python train.py --train_examples=24607 --norm_position="pre" --optimizer="nadamw" --eps=1e-10 --final_lr_fraction=0.01
Rows from block 3 of a small image classifier, named by matrix and row number. Rows with one number belong to one neuron. Each number is 128 + 24 x the weight over its row's rms, rounded and kept within 0 to 255. All counts start at 0. Numbers have three digits each.
After each neuron's rows are labels from the 100 images, of 14976, where the neuron reaches its highest value: "responds to" is what is common among them; "place" is the part of the image that holds the peak. Only what is clearly more common there than usual is listed. The data: retinal OCT scans (Kermany 2017). In brackets: how many of the 100.
# fc1: MLP up (model.blocks.3.mlp.fc1.weight, 768x192), inputs 0-63
# fc2: MLP down (model.blocks.3.mlp.fc2.weight, 192x768, transposed), outputs 0-63

fc1.174:100112094139127130115122178147064120119097157130111138127129150148154129168138141106149120117128116148144138102145119107178130160157118169146111142103107128169145140195139099132111102123109180
fc2.174:134088172135147135203143128113127111087119115135137127150116102079114152125097126091113119121147157180134117119134077108118111102132093126144158141142134148128138133164105140128143107117123106
responds to: finding: normal (87)
place: bottom centre (35); bottom left (31)

fc1.700:099100108162107092131135159153108157089108144106110109115129132109145154152134134128131111160139120143140148122160087125167133167163166175114136160086162158134119151161174123144107125144128156
fc2.700:112138139147101110148147114106152121121132122084130121169135115117130100172144140157100087159105157110104142117117085159080106152137128099151122144084133135108089102154146139132129108132137135
responds to: finding: choroidal neovascularization (83)
place: top right (33); bottom right (31)

fc1.616:131083116181128093136132149116130161101108148102115100143104144080131134146140121125131102154142105158127116093131094144122154114161179144125162154099160159117106135174162104133130136145140166
fc2.616:068146127161119085121118097145143107161159112104141154157156107089080134187129144135086126151131140128152145115139129109075107125122157058192109135142123140119116102149121133126140107134141077
responds to: finding: choroidal neovascularization (68)
place: middle left (39)

fc1.384:150067140172119122136115132116081126072089154129148108095106146127154145169121119123112142153156158155152127103132105146146118158139137163115118163122144157124121149140130109140108160120126128
fc2.384:125138130112114122203155130127159115136118117132150117131112108124117127110116095188118149126112068141105135145123115124156138088128168092186125116126139106130090126096144135152142155098147082
responds to: finding: diabetic macular edema (34)
place: middle left (28)

fc1.91:122091110129128124101116104106126088172133162123117096115113095149116145155122127108086158120147112130116154120098132122078113124091128116077114133099107183140156119100128155106124139160105139
fc2.91:106134139090151163108137130111134163124111141137140145124136156126136105153133122126126141138127139125128140139108156161161110122125104138067104122149129141120120137137116141157111125099105130
responds to: finding: choroidal neovascularization (61)
place: centre (43)

fc1.213:142104112186141102137102119109099118121097154117154094096083125133163136156141127109096126131150124139125147097111091127135119139173139134143112172126117119145127147156155107199123141100102138
fc2.213:177175138133161104169117085107163109145140116101137129112164126095092089133099150136131160141119121123136133124098104125121128101122146089135140106129128131103107127126126157113137143146133117
responds to: finding: diabetic macular edema (29)
place: top left (29); middle left (29)

fc1.710:098096086152121158128120148141072186113077161129107106115158116138116156166143125132125122146125100140141151142165133150176134150168146138109120153131185170136122164164157079127105118152140166
fc2.710:104096140093163149118112136148123122128091122169135145106172125200148129142167112150144126132114114141147136176169156104166108112110110156125129106124107115152114121133109150121110134130152131
responds to: finding: normal (96)
place: bottom right (71); bottom left (28)

fc1.182:149074125156111106136163151100123163113091123096155119084117161079181114103179104103137134116092125134124118109137120136115125161178166119119136123119139138176151112105161123130129140077141117
fc2.182:089142133147160169159075119122132102118130137136121155137130131175107098156130141161125143110089144140149130152124093131170130146121078165083111110156108130134121101169129142137103143156142136
responds to: finding: choroidal neovascularization (86)
place: centre (42)

fc1.331:130149119138132137106100143130135135153075137117082105120112102133144144086112120141120156128124127116109133137150124160161150146124134129111104145125142125102141153103144094126156163141095159
fc2.331:164115124115146134067138131097111133133105105143145137124122077137141134137137115135137114129120088110143164154130129147165093137123105128129097112111101110147130153127135132179108106121156139
responds to: finding: diabetic macular edema (84)
place: middle right (51)

fc1.688:162091101121091104111153141115102170113136084133076115158126101127165130103144161087147090122141124116117119107120135118116108134159123152122133141097121099138170149125141137141119116133081129
fc2.688:115198119132168155098111072128173076184131095145143136148123087122088113127102123133097110150144122121129119108131114170064122090117104085165147145140109118122087094137135125132144153142138129
responds to: finding: choroidal neovascularization (84)
place: centre (51)

fc1.2:120116169150080168132146145113148104147121122106122167106156165148088160142145135126165150157170138136104151100082121129151112124179163132137090106114126120144144091145104137103120123131149136
fc2.2:099142099148143091176126161120149094147118113154105129132179171096132123071113142161091112125126124139150115137144062174142064116091169135100165093126133127143129114098122119132111146132155091
responds to: finding: diabetic macular edema (35)
place: centre (35); middle left (28)

fc1.177:141097126177130133148136154150072147121103152102111117106129160110113178128125124140112099162140118121138126145147078132165143168178155160151138156075167135119115164173118106155136123123136164
fc2.177:135067116134082144157122177131112180114130111081155145152168181142121146126153121192115135150106099114108172162104120098125163088132171074132106131146124086187108138127130098173108142104151105
responds to: finding: diabetic macular edema (45)
place: middle right (39)

fc1.277:075093115135157111144139150182065148123130146099099140117142131133121147176111126126116114151140141139174172125152110124171127166138150138139093136113119101142110135160160151135087085162133156
fc2.277:097075135111145123175154149144104103122103137119126115070160155147136147122139113140158148135120112146140143144167114106207119155144153141127133119112159142130130163128093148123132113128153113
responds to: finding: diabetic macular edema (46)
place: middle left (61)

fc1.219:124116112115085130127127172176054172087123128131122117080141108125130176149111150107133147127132125084165148127154119137150122132136133165102099135130181142121176173111134127128126104121108120
fc2.219:106171129104160164107091107132121118191140122156131140125128094167103121136138124126156173077096145152141101153159150120139108138112088158091127098136099123121134130109141147155118136134148126
responds to: finding: choroidal neovascularization (81)
place: middle right (72)

fc1.90:179102129126078124117157161091144159126114141127119092146116096112144119070105146122153109114153142129101134092106114110126131126118127168068159153108164133098157168117133105098132163119109122
fc2.90:079147137156135140172127116142145118132121104091122140155133123104096126134104147149087129141147151158157109114138077173079102137107130105161125163139092164146117087117135132124123123150135092
responds to: finding: choroidal neovascularization (67)
place: middle left (31)

fc1.516:131157156162101136134127139157142105102096161144077123097115177109092147132137127083148120141128087161174100091110150153127146119126081109106091127130101143110128103129096124133150139147153099
fc2.516:109147092094119090120117128114189122117135103141134117157117168101102112162123154130139152120156093177128157152119110174150134126096133108092143120141136134111133150116125123130113106136143162
responds to: finding: normal (88)
place: top centre (39)

fc1.667:100094105135156131131138144153048146102116171113128153113138163142149164165113140112096112137154124150145131091133117111156143160169146133137097173101148164146140137157115118112119085137158126
fc2.667:114068128108136173168126153129137115135077115173161111145132130134137122130151092145167117139132121128127138151164100084198121131104120171127139135126121116171142127159104133133131143115146111
responds to: finding: normal (88)
place: bottom right (37); bottom left (31)

fc1.515:138138096148095123151127143121140152119104156106145075139098118088121142139120111092156141122136138152107121113140095133150149157132131170109124151098128181148145166120167114130110147143125171
fc2.515:065144156142124124156150158144141104152171112154130130138151122134095123134115163162107108156126151127159113117174128132121101157108102145171109123109092140163152076123138150117137099144148062
responds to: finding: choroidal neovascularization (64); finding: diabetic macular edema (32)
place: centre (40)

fc1.470:144139118129116133126118156111142126160111127112142112114119116109110170080111115134145126174099119107129123167163117127150130164123165139130122134098182103119114155129119060171123132113126146
fc2.470:125109108136120141101130143143103161142082128145177134131118124155172109156169078116155149132109069120144160182146132122186123141114141132120076100133102112189121133089130145176090109122170112
responds to: finding: diabetic macular edema (50)
place: centre (36)

fc1.320:143128105126085124131089159161151148139146109124101114128085130073107143085116166092166140120147134109137093128135095101157127131099151182053136109106135156136149167107127126141133128145105185
fc2.320:039142112141115111153117096151125148157136117125132141117158162159116097160173139149142153126108110135174144127174148131119105148135145107140112089154111143149116063128141141140119112135154109
responds to: finding: diabetic macular edema (61)
place: centre (42)

fc1.322:133145113166170137156127119130108109093111125113110132162110190113098138150171124100165152086163151156105144122129141109103162146147128141110142161159124108141172077091118118135124119149151109
fc2.322:134129125135150103140132160144146141159073110142102102141187121065159144100122144118050148125131113159117121144154095122123077136109163151035156148177126178152097128127105152107132136137144150
responds to: finding: normal (87)
place: top centre (34); top left (28)

fc1.455:117085111144138156114132142169080157110083158120121144122139134141136147175128100134122091181123096137149163133153111095195146170163150156117104155097168132145137143154169101130079117138126151
fc2.455:110095140110156171189134114144129103126099111134139126130130125166158120130152128106144134125122135139147120153178094120180098153119091152146148112140121127177143115171103149099131136130143132
responds to: finding: choroidal neovascularization (75)
place: top right (59); bottom right (40)

fc1.558:160136123154088085109148160093135135131157114116117101106110138111149165092110150101141125113142116119119076128139118105130137119171131165100192155078152144118126132141134078140128136132104125
fc2.558:118148103113134119089133117110125154145072132165131131124141117188183147123174100115155167099121079136143100161162164146146141150134128111118125086177120164160122128100088153088117150144122117
responds to: finding: diabetic macular edema (33)
place: centre (36)

fc1.505:137125107113088074110131157133051189140119125126133132100142127136181157110163133139126107123125096087152134140127137103149146137153127150099124131135139100163143162110109130166129130086092136
fc2.505:093190113102165163061105102113168134168087093159122120138143103159134131126141127120154164121116112102150104151144177177135132122118108129126161082144102178156136114134099167133139180142091133
responds to: finding: diabetic macular edema (40)
place: centre (38)

fc1.612:157125095133103114118115151119180158113108146131135079159105132126144134116113104098155146127145136151107102106134104130144124130104120153087112142110123162143165172107132104113114158157101146
fc2.612:092082142137123136174171145123127082108141130141112109144109151173133123121126115156106115130117115158096142091142120161114103151139106091183108155131123121157119094123132104095140109125144082
responds to: finding: choroidal neovascularization (79)
place: centre (32)

fc1.602:143121096119077114135141189143097148134103142145126096137119146113172143120128099113150110110121111119139122093135147106180149185153127160100141162106141134168141179125115119139129145106070116
fc2.602:087115137122199132138132149123143085119104122131113126124158123175170112139139106118105142092101118127125139108146150150137092134156107073173142133192118137167127110120096141102140140123129064
responds to: finding: diabetic macular edema (98)
place: bottom right (26)

fc1.86:136141153113103128098083144144132164142133136116075109148124160117122139136114169155138139129156129126149087185166112139153151101091146170088093118144104127134126129114154103152099139175138173
fc2.86:104132128154126083177096095145113139133145139113140138099143140145121110155130122130121135132105125155154152132138175137133112142145145086141100078158145107128098115125150157128119119133147121
responds to: finding: choroidal neovascularization (69)
place: centre (36)

fc1.318:150078109134112140096114139107109152145088136119073139107108129092124163113129156143111121152109109140094134138157106130139133158170126133109136171125140118135114142178117068160139130122096164
fc2.318:171095154101161147101142144110113141126100124147148156120139139129132109134140126144151123107094113143134146160118133108161104112135125116133117111136109117173131125143121102130124104116176144
responds to: finding: normal (78)
place: top centre (47)

fc1.737:088108125124139152159079108177122131116122101114121142113133124100103170172134164135132123160131134077150123167149084125149097133113149142102100132141125129113150129138154099171067099167136126
fc2.737:076158134130160083176109123174123098157165133109130160093170158160128117154133145111105127125112155140164115111153152115121103167117130141127107094119129117141132087112113160111130089132146098
responds to: finding: choroidal neovascularization (77)
place: centre (61)

fc1.150:110101116157096086119149165135103170099125134110088104123149110116161146151136145124137122156131129157116178125136142149153126142143165158121119147107171145135141181143169130132109124152091147
fc2.150:104173120099124141109113121133099093175159118142130136140157118145106124134094157122090163094107159113137148123123180131094101118113089139122136117116110097085104137107118142135131125138134132
responds to: finding: diabetic macular edema (28)
place: bottom right (50); bottom left (36)

fc1.514:132117099137082131111162208124123144144139136143133106108121144138167147110123122102135129137134110103142107126167122110195105189126136162101132146098171150174145163120125116139135127111103122
fc2.514:101124126114161119100148150131114116127101139141111135136159111178162116153141111151101128102104090137102163126143173158132110113159127052162114131176127112159108137096111135108138112116140068
responds to: finding: diabetic macular edema (56)
place: bottom right (26)

fc1.355:100134122140137109130098138142107154141122114105092117091131138136143139144150159151142127117109134115170099135161117140171123169174145170097131126124113143123121119152134108151088148162101137
fc2.355:083086144158109145161165118149128150125163115083129141153137156088097113159114147111095106139148156148137135111143088120091085155092129106132130134084116156140115104143127121116124115154150122
responds to: finding: choroidal neovascularization (64); finding: diabetic macular edema (33)
place: centre (58)

fc1.317:084128081125109143115133157157108124132105128123136115123153143118132144132139087136147100156141093144156140117149116124169131201130139159114108172085181147156106164133139117152100123102108150
fc2.317:112119149136146131124182155104117105132128111141117111135165121137155147088109128116120169084108116153113116124144185113141099138142119119138160126125120133166125146105097146069161169136110098
responds to: finding: diabetic macular edema (93)
place: bottom left (54)

fc1.477:104087109125157120129118132162086115101106116092135159135150066112112174160134164144093106160141139111150167141140093124168118143167114154136114143106122116139146126180136104135100087124145148
fc2.477:103132117094133094175139136163115118158164139092158160102162157164129115118141123094154157104112130094136119140129118096171136161109143164130127089115150112127146134134087161115143093123168130
responds to: finding: diabetic macular edema (50)
place: middle left (40)

fc1.559:156159155148146111133150114128178132105118156147125132110108188115083110107107155149152134075102175135158139121145171145119084137156084103115137151149162134101159123152101162166140143108143136
fc2.559:147108126082132069121127153122121152146100082191097136146126192143084117082142137160108136136137131164114150135140094130181119149131119131068135108145126154124122146127092080091135139116111112
responds to: finding: normal (82)
place: top centre (38)

fc1.696:148138093115120119111112109129130149149141125113114123142168093134108132105133145103143117143173145091166131145118116159132135146150132147081169127134166153080122139139137152137095143133065150
fc2.696:121157112129151176077123087117177103171157107175144137151119111116089097110116118110132117121164136133133126111138158128087087118092108125090137130115118121071111130123137127172117157128147105
responds to: finding: diabetic macular edema (42)
place: centre (32)

fc1.52:114135132129111137149136172142129125115073181123117084100110127110111185101111100144134146147126120114119156134168100150183140153144137132147144144128174097118104175120132087152159143113135113
fc2.52:126099121133107140137180118104092168130128102091174141137131106116168169121144125146108140129120083143122152147122116138143111108101129103106110117133096126146113128102127132155113128122158127
responds to: finding: diabetic macular edema (50)
place: middle right (50)

fc1.596:124128106111131143124144166141107142125096156141141087114136168155179117158171108121125121122094104128152133125179139162164138201180138160141109109121141132174112142115159141127117125109110122
fc2.596:138134134138160126103143130121157078146167109166138113146142096108096102128126125110133154140114139149103152138131165112126115114125110089134138117129147115105108136142121136128140145133146092
responds to: finding: diabetic macular edema (46)
place: centre (33)

fc1.211:126100107135113083102161143140092137114138149129138119117144141141162112149153108068154126153103124166096137093164136118142155192161141136129129126103175157148121151149154112100119126117123167
fc2.211:064120109114172171094126143168082131135142134153144142141164079119108101149105119136153092096114119098115151157181142113195094132134112154139116136091128130126132129141113135121125066151166136
responds to: finding: diabetic macular edema (48)
place: top left (39)

fc1.112:090138081120116129111136144150114132128121143131137110121164148133144152112153114124126099148132093119161157126174118120178125190146138159109132127069169164157102156113148115161085121121098145
fc2.112:118108144144144128107170165120121108133135106155121110117135118130134138118106138111125149112107114153105137122152186101141089132139112110151141136110121132148123137109109124112156152137124106
responds to: finding: diabetic macular edema (83)
place: top left (25)

fc1.510:112147151141088137150102135143118144103135096101113152099140133126142145157129161147105132148128133084164149165128113130160107127131136165091119147115091142151138141125162120187080116158149106
fc2.510:100148131143128118187139142182125115160160133087149186118187156119123109137147141125117114116100163149148117140157157098123100146121147151140124102100144113150100076127104151103136115133146079
responds to: finding: choroidal neovascularization (94)
place: centre (62)

fc1.468:120080087158086102110135154116112137085106123130114102152140113115137138122139130121146097157143115144134120097161127118153107173141143173119143157091175132152120152139130117157119121133080130
fc2.468:155131143120159106139146110119140064148127160124133111145087150154136108122080119145109162075127163136107112109090141146086122133125091110156137135154123133133129125108114131081155170115132124
responds to: finding: diabetic macular edema (93)
place: bottom left (57); bottom right (25)

fc1.707:119147123135109157157081145157142138104138088096093146108138132117103144156133155134110121135134115102172108159139117125166093113120125145117105143137099143117155138127176148172059101186124118
fc2.707:085146126145143106175123121184116107152150145090144182110168155134119108154141149130099115133110172171157126130155151113112099155127150134142116104104144123141096080134113147099126105135158096
responds to: finding: choroidal neovascularization (95)
place: centre (63)

fc1.545:133078104127109157103130145156093154106083152114106127136140129117143131172143109125119129144108111148134147121150112142151119184149148130117090145096178157148139158147163105130099133125126159
fc2.545:158080120115149151125141125115120118145089090156150133138143097138161092103164112167136135140116123137125140152159151076176091114123093156131139112132117116165103126139141114141120159127126109
responds to: finding: normal (96)
place: bottom left (68)

fc1.291:112111091140115135111144142155070152112101146143117098123165137142140138162144131106122119165116131141146170114168119146144126190170142151123108134110189166144115158125152099119107126144113161
fc2.291:105125119114145135087134118117120115159085116181152143154131070140151124139130117144150133123118137132141139145177145098156079138116078149125126123102125129129103100151122138148131108133136137
responds to: finding: normal (94)
place: bottom left (54); bottom right (42)

fc1.641:131139132159104120136132134152132171098116113150107103137112106123148179133118143113126103141172110088161115115138101115142159138107130173073159149095142140119122170135160158156114150145099163
fc2.641:073093152154131127209177135119122116143106096085141140117152138097144132131149120166110142142106131178137142139163099115114119134130156082160126116138114156167117088141113118135133138127158071
responds to: finding: diabetic macular edema (88)
place: middle left (31)

fc1.440:142145119113113125126109166131077174129143147131086126061125099141139183112130151173174123100118099094137113179176129096163118132160156161084135140106131126153170162116120099108133135147110125
fc2.440:107146143122160105136108095117163088153144120162136132137104143203142097144142119154097149102112131165130127109161146164133082148160116116164115109192120116122119116151148129127124139124153111
responds to: finding: choroidal neovascularization (65)
place: centre (34)

fc1.130:128119086129109110145123112190068171141120165131152116099121136130157188137129113102104142125139114124153137128119106116170142156137126154081089132142147144125149161129137133131117104115121166
fc2.130:106172114090135135100100107114135156155162117151098096118144096169135117129136138116177192076103096118142107142143194128157146086129110139103137091184104129101144141111147156116124164147110134
responds to: finding: diabetic macular edema (33)
place: middle right (37)

fc1.595:131130146157133160119128126096128113091097132139127143145106106115154124184107139113088081161129124134124143091097128140113093154132092140152113177097102124147131136125144130174081122133124110
fc2.595:130213087097126152136104077136145105181147100156141137147109109174115129109128140154125149114099080123148092129144104133129122111115097114144109088148120100147089111123160131141109143135149164
responds to: finding: choroidal neovascularization (66)
place: middle left (29)

fc1.244:137085124154080104119144155153144149088123142126096097132148135125148144144127116130134113164141111146115163134145127127169136151152167145109115162080171170131109170118160117117109128127098136
fc2.244:081139111104107142103154110150093148167155119111121152152164118127153150115130143148079159110120142113136132136118205132065131112091133099121121117117126112126090141076125135120138134116130111
responds to: finding: choroidal neovascularization (77)
place: bottom left (34); bottom right (27)

fc1.283:114132135150125129118110135134178140096134106101131124115105122108131118124125166107135109137120144147147111126173089137150115173150138158101141149095106162144119149125148134191110148184112144
fc2.283:109120141157126146147132133133134093160162101108150117175132148106096084132126126150130127162117124138138161124183138122083084153106137099157121110099121106144099099131139120124140122122168128
responds to: finding: diabetic macular edema (76)
place: centre (44)

fc1.644:158074108162132128096111143113088158133113143103080135129111120111137158124106139122114128143117109132112130125134129143149151121168120127135150143120155115113125142200116106120144135138096182
fc2.644:181095156093166117102128136103110134131118119136150163114148148134122126125119157133145140096096127154134141147120138094142116113125113113100121116129103118165138132149135105129131105113175164
responds to: finding: normal (81)
place: middle right (28)

fc1.744:137106107115107066147108100146074155126135147098120103115106117123180153173120126120114124100147111143155126112113095110120163134141147136066126140134143138126137172135158144130122120125104166
fc2.744:107175113103152138113117096129121143176155112131092117125139107137097128128112149107160187086121091125129111132166166117149168094130133089157149113204102112108120122131125142095139148153098125
responds to: finding: diabetic macular edema (41)
place: middle right (35)

fc1.577:088123077130118114120125159164105149128111137124111109135162133136137151144122097137141122160148107141144153113152135117171138187142156159104112146086174151123106143137159124142104125124111140
fc2.577:119133138120120112141159157119105119121155122111111125184166118127147156107107137119123159065102130136109130120129186118127091121134107130130157128132117120159141142105108142075160155134104098
responds to: finding: diabetic macular edema (97)
place: bottom left (64)

fc1.371:113126117113132135120156185125134138114100142110126102124101148146153143124112121131128138138108120143166129135159123147187082187138134189123103122080156174166135129114169123156114149113118128
fc2.371:147079153144122129104157128108117105104144115134111122172116158137128101167126140135068141131113144156110169119111171125097101126112117074156100112139133115127120114129136137103135115137133097
responds to: finding: choroidal neovascularization (61)
place: middle right (47)

fc1.216:113124090137122112119113100148103187129149133116151130102130150119174154140158147102100117123166119118169120141130105120155155166103152144054122130118153143109138142122140151152079117106092165
fc2.216:119171128129130134132109105101165143138161094160098075107123100117110128087123129116183138141165107116133111125160151120132143092151132125122182122125131150070110144144128143137134179134097130
responds to: finding: diabetic macular edema (84)
place: centre (38); middle left (32)

fc1.23:116109115169075115125139146166119178091119148132093096110148128117140163127123135132118114174144115153135152128146128150149138168155177142113127121094180149111103155118168140136110134127109119
fc2.23:099152121118097132121146119130127139159133121098132147157131140116150156122131141134082146110129156138129118125117163129028136109098128077114121124115106128144103118096118118126133139127129108
responds to: finding: choroidal neovascularization (62)
place: bottom left (35)

fc1.275:145130102129120135093099096096138171132136138150089110144155113120134095175124161156125107140135109137109132097113116153092168115116115129108126153134118110115103115149170120144080132162100185
fc2.275:096171135135128167076137107131154137168140098168150136125135104139107107101114121155115127158111120094129169127153143131104122102090130127150112109119126105107106115115176127184116121131144126
responds to: finding: choroidal neovascularization (67); finding: diabetic macular edema (29)
place: centre (51)

fc1.63:081134087136106104115136156162142138131097140116115105134138116122131145141153111148156104170131130152164148126164124136186117177150159175107126141075190163123109144119154121143101122132111142
fc2.63:120129150137113133092156128116101098127135115146105121180148141146130138124103151123081150109115150141132110121136188104098121138093101097127122118144115123135117130113119147067152141138107118
responds to: finding: diabetic macular edema (51)
place: top left (28)

fc1.584:123136112128129117096098106118108131143118116144106107101172084141153132147129145128122147131121121149157153146138137183153132173152133147120117123137131141109111143135161124153111153157060134
fc2.584:089134133124122163072140095155141097149157115183146145171107113117065103132091142096119122156177162145135138124144143126109090146085101129131120124101127137105124109109145138137127106144160114
responds to: finding: diabetic macular edema (36)
place: top left (31)

fc1.679:115115106147114096122149170151114129128110139123163115100127127141154131118157108107159117139113132138130141111184114116156155175180161135131136117080160173173125126145147102152141116088145145
fc2.679:093131130158169149118121124139124116106171109093131134147156092065096095154105147135127101104094136100116162123117112121146109118127099105124112154111116122128157095170142129137129073157139145
responds to: finding: choroidal neovascularization (66); finding: diabetic macular edema (28)
place: centre (33)

fc1.756:110121094141127139107116130147091150127106132112123134113141139146144160172165125127106108164145092132189162131174115139200123165131155142111114126106143157155120133156155100132097118130132145
fc2.756:118061140112148138113151143138076128117092115174127132138177123193167152136139125127118140139128124146139138161159161102176107148112098131126124122134128126168125140139098155108129115141134129
responds to: finding: diabetic macular edema (43)
place: bottom left (30)

fc1.215:123071137147116114107180124105133118124122156107149126132113182117180131117153111075114135133111132196119124094127126153108125178171138136116132139111162170168135142121146097124138140101119128
fc2.215:097136127146165107188106122128106136104152151132139169125140107153132090180134130126124121096103132133128137141114087121154132138105106164100101130156122123118151123136113157120101101140148128
responds to: finding: diabetic macular edema (36)
place: centre (32)

fc1.668:109107085136093134107140173160122166102098145128147108125134158117139158137148109120144113153161109145143138127174115117163140155146166146115130179092171156149101149133128091152100119132122157
fc2.668:081095138126150140145170146133086120122090106132120127154190130177172157136134133160095166129088112109146160134142185108157132138111112095131119112154117118163105134123102162091130134124111117
responds to: finding: choroidal neovascularization (81)
place: bottom right (51); bottom left (31)